Rows from block 2 of the text decoder of a small encoder-decoder audio transcriber, named by matrix and row number. Rows with one number belong to one neuron. Each number is 200 + 40 x the weight over its row's rms, rounded and kept within 0 to 999. All counts start at 0. After the name is the row's rms in percent of the matrix's.
After each neuron's rows are labels from the 100 texts, of 14976, where the neuron reaches its largest size: "tokens" is the input token at the peak. Only what is clearly more common there than usual is listed. The data: short read English sentences (LibriTTS-R).
# gate: MLP gate (decoder.blocks.2.mlp.gate.weight, 672x256), inputs 172-255
# fc1: MLP up (decoder.blocks.2.mlp.fc1.weight, 672x256), inputs 172-255
# fc2: MLP down (decoder.blocks.2.mlp.fc2.weight, 256x672, transposed), outputs 172-255

gate.333,060,232,185,173,216,149,202,194,258,153,220,203,202,198,241,129,162,191,218,223,220,157,217,225,126,166,176,189,178,181,282,212,227,251,198,136,132,230,145,212,200,88,151,238,138,198,209,119,234,256,168,237,205,137,202,195,149,169,291,161,165,175,181,295,210,190,226,212,200,203,214,153,202,206,212,247,202,234,176,183,192,182,219,164,180
fc1.333,068,170,233,217,194,285,187,220,207,167,215,214,220,213,201,207,193,242,264,224,251,214,169,144,223,216,187,157,172,209,151,190,275,139,148,211,214,178,268,188,249,254,163,222,262,232,144,250,217,225,167,156,169,183,154,199,276,209,230,256,244,206,179,118,188,227,185,163,239,156,181,212,209,164,216,199,222,110,235,251,155,233,206,205,295
fc2.333,068,256,138,235,139,222,237,180,244,132,179,207,222,122,189,221,232,249,258,244,206,200,156,182,158,179,225,247,172,256,171,168,198,195,246,178,168,126,117,208,162,253,303,142,182,250,228,187,230,184,192,239,197,281,257,175,234,194,190,227,148,220,184,148,189,202,296,191,249,185,202,236,132,183,202,203,195,166,163,151,210,170,234,183,242
tokens: "little"; "good"; "great"

gate.507,138,239,148,264,259,156,143,169,243,237,133,211,229,141,199,188,122,276,239,110,193,197,144,195,170,217,221,185,91,217,197,163,199,230,217,211,195,159,211,205,229,251,144,164,230,270,149,239,180,170,204,224,269,180,179,175,218,255,146,257,172,210,220,233,213,202,186,120,155,202,157,209,210,93,243,163,264,221,184,194,79,203,204,201,178
fc1.507,126,128,251,152,135,194,305,234,210,216,212,223,151,151,199,136,238,156,179,251,220,172,218,196,209,246,157,218,173,196,239,155,210,131,198,174,239,246,175,202,160,147,220,208,102,132,211,175,278,185,245,149,260,144,141,293,190,175,267,193,325,161,202,208,140,151,142,225,210,192,181,200,245,220,188,207,153,179,303,204,265,253,285,208,290
fc2.507,138,228,183,222,184,170,121,169,279,199,182,257,221,197,219,162,208,195,259,237,127,164,204,240,191,198,153,242,154,206,145,197,159,205,151,254,199,178,229,164,168,203,193,283,191,213,188,206,228,259,206,200,152,195,180,201,255,184,134,163,256,269,201,193,224,158,228,183,219,241,215,98,202,149,234,279,256,249,217,194,157,235,208,218,160
tokens: "<end>"; "before"; "all"

gate.237,050,233,238,166,130,272,192,247,277,157,192,192,204,206,260,215,168,204,220,197,215,163,151,142,250,264,125,186,171,170,229,193,284,175,100,263,166,140,115,248,217,146,203,227,208,249,214,232,148,166,145,221,252,200,170,184,219,158,237,242,191,212,259,249,150,206,221,228,183,217,212,184,224,181,258,197,225,277,244,157,166,210,174,150,167
fc1.237,056,215,263,232,198,225,190,252,158,186,222,222,188,260,208,195,156,214,272,197,234,201,142,137,277,232,202,273,134,271,257,201,220,265,179,151,251,238,129,169,194,225,194,143,123,126,240,282,180,116,151,205,273,232,158,203,314,210,272,164,246,261,223,205,156,242,151,185,179,271,168,207,214,236,203,207,242,225,163,166,148,183,243,157,214
fc2.237,054,205,249,88,193,184,149,169,221,268,162,184,268,318,282,200,237,161,191,202,211,265,231,186,204,170,204,236,200,208,141,228,313,140,149,266,220,230,193,258,238,148,160,180,218,182,202,213,213,192,214,187,153,198,174,159,232,202,225,181,159,226,160,192,254,209,202,181,187,188,209,148,214,229,196,128,203,214,177,235,179,251,185,238,209
tokens: "went"; "come"

gate.60,040,217,201,159,147,141,210,264,230,237,141,245,173,199,205,211,232,231,165,213,205,209,184,196,210,212,171,222,231,165,170,212,245,186,206,223,169,205,237,164,214,224,211,199,233,213,215,215,202,140,159,211,281,233,102,192,158,305,156,167,170,126,158,236,173,139,192,114,213,218,155,253,145,245,217,249,164,220,236,236,236,239,208,159,251
fc1.60,042,168,164,276,227,248,224,177,181,218,234,230,205,220,153,271,212,153,222,190,241,230,234,168,252,215,222,165,199,196,240,204,234,233,206,227,181,212,253,155,135,230,134,156,220,176,209,164,239,233,136,190,122,270,272,195,196,155,273,206,187,144,229,220,171,113,235,263,207,223,187,126,172,163,207,181,218,206,116,228,179,170,246,294,163
fc2.60,041,231,156,131,149,180,274,241,207,231,173,261,200,222,170,205,196,245,234,253,163,172,180,249,176,187,253,183,231,148,179,207,216,162,147,176,164,166,202,204,172,227,153,161,207,163,205,243,260,158,163,194,164,287,153,216,161,122,163,320,149,253,243,225,161,153,157,137,191,162,153,184,217,236,153,217,140,211,247,154,170,197,247,182,219
tokens: "little"

gate.580,092,222,182,110,114,222,249,239,220,215,258,190,181,181,182,264,151,176,231,182,209,269,187,223,224,187,279,186,210,243,207,219,152,154,197,292,242,148,232,171,192,158,144,215,162,217,105,186,177,233,175,154,200,257,180,245,221,196,262,186,163,139,186,199,197,190,179,187,156,171,234,160,205,155,212,171,260,201,190,229,286,177,195,167,249
fc1.580,090,230,254,177,207,205,192,163,183,247,236,196,210,166,178,159,239,166,208,186,211,140,280,180,248,190,152,137,215,225,188,205,131,183,139,165,171,258,211,188,187,268,193,162,213,142,219,212,200,173,290,187,197,195,251,212,266,226,192,205,212,232,173,155,181,204,219,235,220,205,128,216,292,186,194,200,161,211,251,210,158,117,159,197,161
fc2.580,086,221,202,96,158,142,258,189,213,239,228,192,220,239,206,222,206,209,248,213,254,275,146,153,209,192,217,149,194,171,183,192,216,293,233,149,179,210,109,190,197,189,202,256,179,187,233,215,167,175,208,219,147,256,202,250,268,209,185,218,239,170,160,239,249,166,167,209,176,180,198,151,210,146,271,147,199,173,178,130,189,162,161,170,129
tokens: "<end>"; "this"

gate.435,115,187,193,235,288,172,169,223,232,243,255,126,169,233,245,163,210,189,153,236,178,193,212,227,194,180,193,151,214,188,136,175,192,290,223,277,120,184,276,225,200,239,281,191,162,192,126,207,217,252,169,203,264,215,214,239,276,152,146,212,234,222,192,223,148,150,176,262,205,244,226,212,240,240,206,202,180,218,251,179,186,188,158,207,196
fc1.435,112,211,197,209,203,156,196,151,207,179,224,116,226,158,212,172,293,248,196,259,156,160,176,228,153,180,152,184,204,199,130,238,167,218,214,248,75,198,208,263,169,269,244,182,191,154,171,219,170,171,218,195,287,215,157,191,214,198,233,207,262,198,192,211,194,208,246,266,186,212,208,195,181,181,180,156,152,273,225,251,183,141,160,163,158
fc2.435,114,243,206,177,210,263,142,169,226,209,191,214,208,191,242,197,172,274,171,176,219,200,186,238,208,219,127,247,137,200,166,124,237,265,237,213,241,198,144,221,218,214,161,153,266,155,161,119,154,156,157,226,278,171,252,153,237,232,203,209,241,250,211,202,155,114,131,228,194,155,163,131,172,245,276,132,180,163,234,243,139,181,206,132,260
tokens: "her"

gate.366,114,137,212,142,189,224,180,202,138,255,186,226,168,211,239,139,161,265,164,126,156,181,241,209,225,244,155,224,169,131,198,200,126,180,259,245,196,185,251,147,219,203,218,171,214,132,247,197,184,201,201,248,206,198,175,163,160,228,179,225,205,243,270,240,220,149,126,123,243,234,165,212,178,206,160,255,209,160,183,211,171,235,265,198,173
fc1.366,105,199,251,207,173,147,188,257,208,211,184,215,183,235,195,208,125,195,168,240,261,185,201,182,132,229,204,182,154,161,199,290,172,182,201,188,115,260,245,188,167,107,155,215,212,242,199,183,217,257,283,203,172,221,189,235,175,212,231,209,167,203,153,231,203,207,166,113,133,263,156,172,142,264,185,179,226,257,233,210,212,137,255,196,235
fc2.366,113,190,175,189,155,198,275,197,199,216,180,170,160,265,186,219,226,188,150,189,118,195,185,122,249,202,238,293,270,177,78,227,234,151,136,201,235,197,228,206,243,180,176,116,236,179,255,200,154,205,157,193,284,253,196,199,200,143,213,199,152,165,283,277,223,237,223,294,211,215,223,194,225,184,258,228,315,288,222,165,175,231,177,194,193
tokens: "little"; "an"; "let"

gate.488,105,142,224,298,152,266,248,225,183,242,242,209,219,222,257,171,182,205,216,223,182,260,190,133,266,174,220,242,187,107,181,225,206,232,127,152,111,257,246,193,148,99,163,215,262,233,141,238,147,139,185,162,200,200,242,207,160,232,118,225,161,186,201,158,192,174,270,192,211,190,206,257,205,198,229,234,250,152,166,248,172,178,218,239,252
fc1.488,109,101,229,264,249,243,192,205,181,203,200,166,207,213,238,117,207,174,250,214,222,224,218,180,223,185,217,284,202,149,149,212,227,183,180,216,207,231,262,142,188,237,172,186,258,227,220,195,190,185,194,105,232,210,139,120,260,186,115,238,229,186,201,161,173,227,151,207,241,230,285,297,188,132,206,192,231,162,178,236,106,155,171,123,229
fc2.488,113,197,182,71,223,245,275,207,167,225,207,255,235,255,253,123,164,137,173,188,145,201,158,203,232,187,240,157,184,228,235,171,219,211,203,187,231,214,142,251,186,217,195,302,177,162,170,188,180,243,166,190,168,233,189,189,184,236,199,198,177,176,168,168,307,284,99,194,191,178,194,204,234,222,214,132,177,149,202,228,176,207,238,194,226
tokens: "<end>"; "laughed"; "up"; "back"

gate.464,122,244,188,151,183,178,169,214,193,189,122,112,212,170,184,160,206,220,171,187,252,176,268,208,165,267,194,150,241,121,252,201,191,197,179,193,220,329,184,236,208,192,236,156,175,208,237,147,199,105,216,236,195,187,225,198,242,171,145,217,210,177,266,220,135,254,164,230,179,162,243,260,144,177,211,214,226,155,236,129,161,232,258,173,220
fc1.464,123,149,195,250,184,175,201,238,302,174,235,153,179,214,192,209,200,250,196,203,166,182,115,241,244,201,226,210,242,250,233,168,191,242,190,242,197,122,196,208,185,204,233,181,249,211,170,102,187,152,172,222,146,222,195,185,190,133,200,273,134,172,205,115,174,228,190,202,173,206,219,200,186,195,185,207,213,175,200,215,167,155,218,230,207
fc2.464,121,295,246,188,186,257,198,218,199,213,223,220,186,204,172,216,208,143,172,223,214,152,231,121,157,213,245,192,175,202,237,208,191,249,206,180,212,229,179,233,214,195,154,262,258,243,195,195,221,202,166,239,208,145,199,237,173,190,209,200,166,184,230,203,157,223,213,217,221,204,163,136,153,158,150,218,117,249,222,247,143,187,186,203,184
tokens: "went"; "could"; "come"; "but"

gate.70,122,211,202,180,209,153,216,150,139,190,202,267,193,165,127,179,179,160,212,181,172,211,192,173,160,219,190,214,167,135,222,245,246,219,142,147,186,215,199,201,237,234,166,184,154,147,164,219,223,161,246,212,229,216,329,215,140,226,120,186,217,218,125,228,162,121,206,236,184,196,188,233,205,174,241,125,203,233,253,219,208,213,188,154,147
fc1.70,130,205,192,279,183,214,210,220,244,266,247,204,166,148,207,223,243,237,218,123,221,245,211,221,227,208,271,191,174,151,234,191,203,256,190,293,160,272,147,123,205,218,251,172,255,199,238,163,185,252,113,227,216,221,157,161,253,242,219,192,221,206,228,244,224,226,195,190,198,180,131,229,164,148,174,203,151,233,165,257,147,210,203,257,184
fc2.70,126,192,168,246,224,234,241,165,125,277,270,203,261,150,271,224,174,197,199,231,172,220,214,207,198,141,199,182,216,233,153,239,177,206,253,182,210,150,131,174,190,184,188,152,182,216,205,197,208,142,211,220,165,118,196,206,191,261,219,205,153,192,213,184,168,235,155,174,195,249,164,173,224,224,271,90,206,188,163,191,220,200,256,154,228
tokens: "if"; "been"; "may"; "when"

gate.621,062,239,194,168,166,276,192,265,189,245,168,128,174,155,206,212,152,127,142,154,193,172,155,171,220,225,259,204,204,191,237,213,233,205,170,143,168,227,221,157,178,189,210,211,166,213,234,209,224,196,167,114,152,245,235,130,237,264,219,184,279,152,155,186,183,161,172,276,180,213,249,251,219,189,230,176,186,114,249,158,249,191,176,233,226
fc1.621,066,186,231,222,169,176,171,201,264,234,191,207,236,193,230,149,188,214,231,161,244,188,183,234,228,213,166,161,217,253,183,210,157,165,218,232,227,174,227,223,178,208,223,190,184,184,212,173,278,227,248,268,257,153,276,205,188,174,212,178,90,217,255,181,189,273,183,219,207,190,158,123,215,218,239,170,246,189,191,202,200,132,194,296,143
fc2.621,059,248,231,216,182,219,195,172,186,184,224,228,145,195,207,183,164,233,142,241,202,216,190,181,221,205,175,197,223,158,141,239,202,283,233,176,298,206,169,243,95,267,159,216,255,198,201,184,252,125,269,221,150,191,185,223,221,231,120,258,224,224,305,144,169,214,203,240,168,144,303,193,119,177,244,210,299,181,232,232,100,189,216,239,202
tokens: "her"

gate.229,131,166,199,210,185,209,268,216,175,170,153,273,153,214,180,230,131,253,178,185,184,221,209,280,194,248,207,230,200,203,189,243,108,224,228,181,239,171,190,166,204,210,128,175,204,223,230,214,211,243,175,189,157,214,187,206,242,190,164,132,224,233,166,215,207,144,264,211,161,135,286,296,228,231,226,212,205,240,226,240,231,227,174,242,198
fc1.229,129,224,226,180,247,190,184,223,262,248,140,286,185,224,166,137,192,200,211,191,148,176,166,216,117,192,215,226,185,223,178,179,127,234,197,225,291,256,244,166,134,211,184,205,187,256,189,171,204,262,206,186,165,150,141,164,203,143,215,226,194,240,198,172,241,220,180,151,237,193,270,210,204,219,164,166,117,222,133,217,276,273,158,145,219
fc2.229,131,206,234,184,278,275,147,221,165,142,202,202,200,190,174,197,134,131,180,186,196,180,212,201,219,171,134,222,138,147,176,210,157,178,268,194,230,231,173,103,286,153,186,197,153,208,263,192,197,296,234,229,222,238,162,221,236,236,216,180,197,247,256,233,215,251,233,162,251,199,196,207,199,221,181,228,216,229,221,187,138,184,155,247,203
tokens: "if"; "when"; "that"; "her"