config.toml
encoder_kernel_size = 5
decoder_layers = 8
decoder_mlp_ratio = 2.67
decoder_head_dim = 48
grad_clip = 3.0
adamw_weight_decay_other_params = 0.05
Rows from block 2 of the text decoder of a small encoder-decoder audio transcriber, named by matrix and row number. Rows with one number belong to one neuron. Each number is 500 + 25 x the weight over its row's rms, rounded and kept within 0 to 999. All counts start at 0. Numbers have three digits each.
Before each neuron's rows are labels from the 100 texts, of 14976, where the neuron reaches its largest size: "fires on" is the input token at the peak. Only what is clearly more common there than usual is listed. The data: short read English sentences (LibriTTS-R).
# gate: MLP gate (decoder.blocks.2.mlp.gate.weight, 672x256), inputs 86-171
# fc1: MLP up (decoder.blocks.2.mlp.fc1.weight, 672x256), inputs 86-171
# fc2: MLP down (decoder.blocks.2.mlp.fc2.weight, 256x672, transposed), outputs 86-171

fires on: "it"; "him"; "had"; "let"
gate.504:486485536514494510487462491463490473549483500484485512513480483492478493486518464499508482510433552490516458500493456536484518505546485497500499565532501487512542527505495485502459501564550499519515503504513485508520493486478513473491465502568481544493518465
fc1.504:509510500522536466509507519486485539481546494494463505498472508459512533499504530472462491469508499500512483534486542446520484502492544497501494478522480486495506480471531458457549491507485473509469518470491466488483478468503522516499531520455472473503512481
fc2.504:457513508522477513482531484468502500487499506515499526508501494502468487457530509503539492516469510529547510487490489502491546481489541495516543510448466542455470509486523525539487508489495453488476467492541465505551560512471467508508542521456495520494537481

fires on: "that"
gate.536:528529505529481510509518509507504478471466529495482474514538506489529499507532501463474471500546493452578513488482474470484498496435467480516508543497476478516536480518523485506520492461487495472458479523489492498486503478477499529534496486508515487513490473
fc1.536:511507497522509553532521506481495485479460511490508520511490502515548495511509503476484455534522494479513478482461500471506469533457485462458462480534518506515562487510510498495505489495508480490498485506485455538543499515498519488505480522520509489506510474
fc2.536:480523469491455469459501502477497486491485413505533536513489430482533520500449494482472467511503487531440495530485501504474497502520505516468518519519479535527558527529516494540494493485492445520491551462457505537497475534472542504514512468487471480468506511

fires on: "all"; "mr"
gate.637:495528494527507512546523495502512478492470506479475545454495470469506472503467523502488498522461504495475472529498466505472525480527543475457497483494524520503479523493475453507553499482499508484485448501489508506486475492576495502518524479534476572543493494
fc1.637:536457496502486505499518521475520450497471498467482542460516468497568521496459513504539509504449538523504463527491470531501541516518525472468523442488500535480505504511447473525533478537482504517505474473509510520529498475528544511566526505459492548519479479
fc2.637:463507505548504482493498521523494521469530488495532448504504502522494511521498469485526509481514472550499467485466518468510456487441453472540505495515521495485479495476485521553484511527490473515542504476473519508466497467476521549489467472497475532478464479

fires on: "it"; "and"
gate.59:501488521508479517495494531463491516495485502482469563490535481469520489519529464511491529553484496513520539464480500515520507514516517523460515494536508526524474529460527489518529490523509535524506482472510509540459488486514507500530493539549500496476446535
fc1.59:494504489463506494495487491485490513492467501470481522493525468478496472525498513494485545561465513496461573440482543506515507491505534542463503479509518509529461528489514496483485499495491515501498469463452513576469477519512478522517462515579512474495462556
fc2.59:492518504513498507547439486462456482462548522517521464503459507529493465486494527502517453504533511529491517494527464487530525478479515498535495492477489478471514507501498502513513510503506529475517484489528504479536500548481453515518506478514485511496517526

fires on: "all"; "not"
gate.96:483520498487518488530483475506541491525535514562486529531510505518509496551512483461541507526493446456479478467511522514485503490499506503537515481466522519479529496521482476457460484473487529462513482516467532488444553522512519508502484516522513505489508567
fc1.96:504545498537491510516528534539503504506505485464523543508462519513501552447464493494500469422495504500505474532517515514519472467479523483492516479510513474491503524507497496498482495439478488549517513491454504516498519500497490472499495507525496515541517503
fc2.96:514508459519464508487528516534473495548454491514485500533549527445495477466491486518512490479486506487506474481524503489472510467474514494485494462541478518519546497499536477540484490462510491512502489512508497456478506510474472470472483498510448479514523533

fires on: "it"; "may"; "always"; "as"
gate.224:454487515498501534507491514456489470500522533453529498518548489492519517506492477487460521520506567496451480459471485483482487510486462503465516495510469530540528515514525485505503509505465542485506492462484487508515506524510514481491528478496495513514484554
fc1.224:482518525498513488494489490531488477448503511501496478524470474474517505494516501464455534459493535500565524518506530503549513463518450475526520460478498503467494470520497532507521474497521518514517520496536523484475494424516489480505532495504449489513502502
fc2.224:528523471556491510515471483434519472461495559490550511518498478481536527501476446491530489521504497497475486491517522475488530525489519488503451484473484508490474472530528472527475503489507538471487518480522479495507508476518498493542532457496498524499479536

fires on: "all"; "always"
gate.272:492498442497502501488501529487474524524491479474493533484491494524487513550501499491501456508477517486496495516493530502494516481468520521522448512530507487511552494509488529497489472484506518454500488482489493509444508512498507491466478471525477494462508522
fc1.272:517525517520493528464467493464484506470508520539500505495511479484509511477513517473493484578474497492461502486471457509502533521454503486501543523479500478510520491531491502506474500476480494501487530523451500468517474525508506507538552492474510499495504477
fc2.272:510491506510535552493492485501498521503482502484509518526482478510479511534492501488521517516519476493504447517476524479505496537456524513456506549475510501493499481493485499507481552493521514506471505520492487437520507524486522465498567508471503482486496468

fires on: "that"; "this"; "new"; "good"
gate.238:520528531534547489530467535533512528465504493458508511523490483508473446501512476493523464509471520543481494448428502548498502517538507515520549501491526512534499463497498501533453557487507498506472487502502472487488503522442525533499532498539487496511471447
fc1.238:495526504512466496480521492533495488453487485445536512503448517439484508465535501485504475514517483523549504470491546540476489491507480513545517488549557466562509504490513506492482496538507504522473503514514511490518484529517508526494455500494502496510533509
fc2.238:478498501481541459532510539519475493517508488488497485507452517531482535474480470511505485483547503512511485486506495487478497494532465475513487493489510512548512552511465519498497479516489515522495481492519485472525512551543493529506491464478509483471487512

fires on: "and"
gate.28:496517490531515531490484517542507486517528519497506458530463499510492536498487519493550512472499542487491534475462504484501535536478473518494500495512490499500446488528547509477526507424512490503513501507507497502492496466469494527536509513506512472488468529
fc1.28:496542484497490528483444482495506488497527514462540503532505529476491554520485484497470516518475519468507545483518478474505518485516452519460500465516491523505474484505473530491485469525491459514489500512523496491504525528530473476535534508490529438462500471
fc2.28:491507532517441536470533511499491508498499485505548572479526526486488525459521536469494487499451497518430496516438495512549533492526519498525505465453472472494475481517475511485477501516469492491517488498488481505520500512532500533470521482512488489499474500

fires on: "that"
gate.526:509514479508497488550483481479535509530490495474453462498569483503514522552488496484553492515494491528472459489503495531523496492528493510490578512491501494485471476486506486474526563489527514470532484524483556484469493487499521473532508481507476476468529487
fc1.526:488485526470487464493533460539465467483500471525516491490485526494486532538476458465476508501487488473581536498510512535477481509461458480485504516523470508524530474469489482480462496519533481513555497527522461539479512543495502480521491507539464554499494563
fc2.526:464504483513541474533506534500490509506508477500534503541483544493457553529512531483551450516503462478490512483511508500486491491559480495502491473481476506502526477480500487514579501533470528445537475519489474499511514479476505488511524496494532522532547483

fires on: "a"; "said"
gate.572:495495482505486516493477477475488481512496519502504475491476443519486517497491521506488514526492508544534469549519587484486509463531461517484476532454446495473485485538499482523535494534509505468501488513495550459460485504472514502480508537525502481506498534
fc1.572:504503485502479507519486477515467527483494505529526505575495463450535507466464524527508519496506508513534461549433561495506501469453510506489491527430480520480539525503459502468524485503490507486533476486506526500490537533507515532520502523503500515491500522
fc2.572:447458524542479486479451512469516460503537519491532447503486496482467499496512527517504512522558516444512495510488484480486482519451490519539504481533532446463508501488529492457523502486524489477505483485540508486545528486524535512475503482469551530500507504

fires on: "that"; "it"
gate.281:466515502475485459497485517504457514524481489492487542487452567514544520527497471497546496514478489484463515465493506483524494501523492508506436453514411504459545539484511528524469506493489481525519507483519492489478530506476464503527484489506510513561458518
fc1.281:461524471452502500479486508518541473521488507488513494502511477482468535490519478477471488552544511458526464513531480509498522566556527453501534542505504462503478542493498475522513478470539544513486448552497491462516531479560488467492476495525513509486450487
fc2.281:503511531502501459474504525475498458466493508485478481492490458493477506540542523548532499507502507481520490460478503490484521551439490514544516482498519488512504529470497498525504499503465487517516495449536544505501483500512528479547519515501461475452459498

fires on: "and"; "why"; "i"
gate.267:490490496497515468514491495462508482525452480509498483515516490532475525579553497490472495526540506504474451543502504460478460516508516524502496492517457496490515474443504496512497491504469464526437476475523523460522524531494503515468501547518507480458488483
fc1.267:485471542490502481480499495503505522514508478506483512507502525438512536506509512533484500479488539493503470470474526516485532497483470506536499534500504485431502529521504528521505512498529520516466486464496494460509469524488483525506514547529482521496546493
fc2.267:507497490510503459478469505492510500525473529488456548484538464515502489513505509521525497525509483497511489523498489493529479528501479472499477537466507545561513483464505508564484499444509522468536519472486503494501510465473526487458523527504500511502484493

fires on: "a"; "miss"; "mr"
gate.528:489557477488517519472481490486512482477481526514481501528501523508497497529493483524475472499505470525503512511475476519478493497500474440467530499518469511480528526464506469530516477438518492538555494462512492519498505513510482508506512513490539467517554490
fc1.528:500527526486505520518502517452510502508514494494498507497488540504474523519502454503489520497487520513513543490493481551443495510493513436485472456520501491530513528428518516489527463469492503484550471462539475518508502482488498479482459536484518467500507463
fc2.528:477495513479476507516497477507509527489496486527480510513473493531497477503473516482515495483499553517511456481523499514469514488489505507506516496451526513547501487484502505474537535514509512514498526559514504515484486504501475505483546524524442498498480535

fires on: "a"; "no"; "this"; "first"
gate.480:519500504551486518521473492529528500497511512499490480470549517483464465521488533504487535468482541535492504498500522490509510487488469493457481464497517480493470499549486505521455507520469507471480488492507562487508501513519504480509527463458517509541503504
fc1.480:533475467519489540532482511501511504504496457500483460426508451514490507495466474499443504523493540521535491499542520506529482524516521498527475504505556455469460537444467497488521491539508517485489511472520500481474494482548477505488486447471516496494492529
fc2.480:505499515526526460448504502489495483492478482498492459541537507528496470494434531487509516473521504516500525520514554464533529536563528520539508505553486494514509495487489477484502504484456488490514511468509547531512497494522493499493446481499474502526473492

fires on: "that"; "chapter"
gate.165:463514466490484502482515515487493444512434458443509441506495519494482482483464467486526501472527505508495522482517528526515501497498506511503523464541477506433482505530538503542479538504522515528500533542524483456496511508493456528505456495531538484475515462
fc1.165:525465502480495511520463478552514510482489525477476486507514464509514506496512558485466549452530529520483476554484516505518450528495472505441470513507523491500551474552498506499492496488494495493509522503495547495477479508503551509482536470471512462466505544
fc2.165:495526485503472499520531472451470477448509487505489526490526543486526531552470480488498489529548537495449523494493500512517495467501504515511489495563539508519561463509463497510477481457488526500497495507479492503493494532474529484523474523515522486497508485

fires on: "give"; "make"
gate.655:498487492505541463532457490492484499506505521506470484462532487477534511479440477499524510496546527515482527499508556530548559473498514504480495461504510471525486539477491532520493494508499530528510546513529518485519484493495526472495459464491488485460496509
fc1.655:513498466490526507482431445508525458473482517507442517474502548509547460545494511538502558501525489528471544581481513500480541477510525540488483490489499482497488521456512487495535512475504509485541509495490523510544496547501481465505516492499472464491477534
fc2.655:498488508491471553499514519472490490529511549485484505480490491492437498524493518467532479488498536474480475498476467532461466510487497476513556511497491510498512497460452501503480455514495515506532486504557495515511497512450497488487524513475540529506512471

fires on: "all"; "you"; "so"; "a"
gate.63:484500481521478466498479518491511489492538573529495496492536470493512468520503524518471518557482520517507472525513480522468564523498463493496478491527507488456508485506540521465472509519474512532465478489529482535493534494519502457459520487526497495470456516
fc1.63:485507485503514531523519538458481506514481433504481516498472483511510504511480477456504470452514545481509521493573485530494461510507519531492507491501480493523517500483458447517485541497513453504543523494471472482533527525486458517510511486441496496524548490
fc2.63:475471498507527530490519505447511480486505500480504497496532510497499492462472514520496484509586512552503493520509502490491551518509531505500478532543446537522475495474536507527486496536487506496522462486537509512521501501470511482509471526481504488492480472

fires on: "a"; "an"; "sort"; "how"
gate.48:511521500514521565522480494529501523497491505486525487423531540469516469561480488490526464506474498518498477485502532512456502510483530510491490473497504485532505512511476506445468474521493528496511481484512510502540477482498516519495490493480505504486475532
fc1.48:529464470494521494516512495463498515506463483480497492457447553454472468482519495511507517495471484544510511467496523503501496473497545444506484510488458533510472549462517468522529505502499511476487496456479492493473527488502532484493478504543486504522548485
fc2.48:490534459472486490486505486517557488495511532474457535521529483537484544514472472442506519494516492495496477521520493494513501569457490475489557496523535472504479502477514520455463479511480443464464469464513539509466541521536475490509470473513504520461485510

fires on: "all"; "that"; "far"
gate.592:542539495511482511500498509521492510539484512492495513512526486530509541534481538496492506528493507487441506531505493498549490538457518510508515513516506519497498531522523514527475519487513525474490451513492482542480537511489468516454491432530457503507498525
fc1.592:440481482484502505496490484494473490429522509518527468502465493477508480508487494502524470461492492489550532417513514497451445441508499500490521487480525506520503460486524494467493479536480504548484535491504524491520441516528544495511512530556537470530492479
fc2.592:526548517493492527467533492499508478495572567484493472525519491499472492496490499463444469524470552505487511520514484542503527481494553503473502507506472450538522524467531484541522463501535481483492481501525476488534484506454503498447492500482512489480503499

fires on: "it"; "well"; "them"
gate.440:514520489501465509501493522526499512452484533460534521496488511492538494501484503532532482528544453493451473547500494499435541488483504494500517527450515477480484518507539471548526448498473497502512474519475478492506482514497543495488503499546511509500460505
fc1.440:515447499506512464521517484513510481518527470492497478536551499500425529524518454489496515484509467540549504518513488500522477488460509496516472523557503514512482473508448503463510498530502529502498550483484528469485540488468474526500494511523468491533520512
fc2.440:467486501496459521519526467493490485532524539424482514486505507539509522537495459496449520485509514498499538470503509530503491506428517480481524499509508486494531553548506507489500514508500503478476480537467525511541488506490483495506479550498545512494492486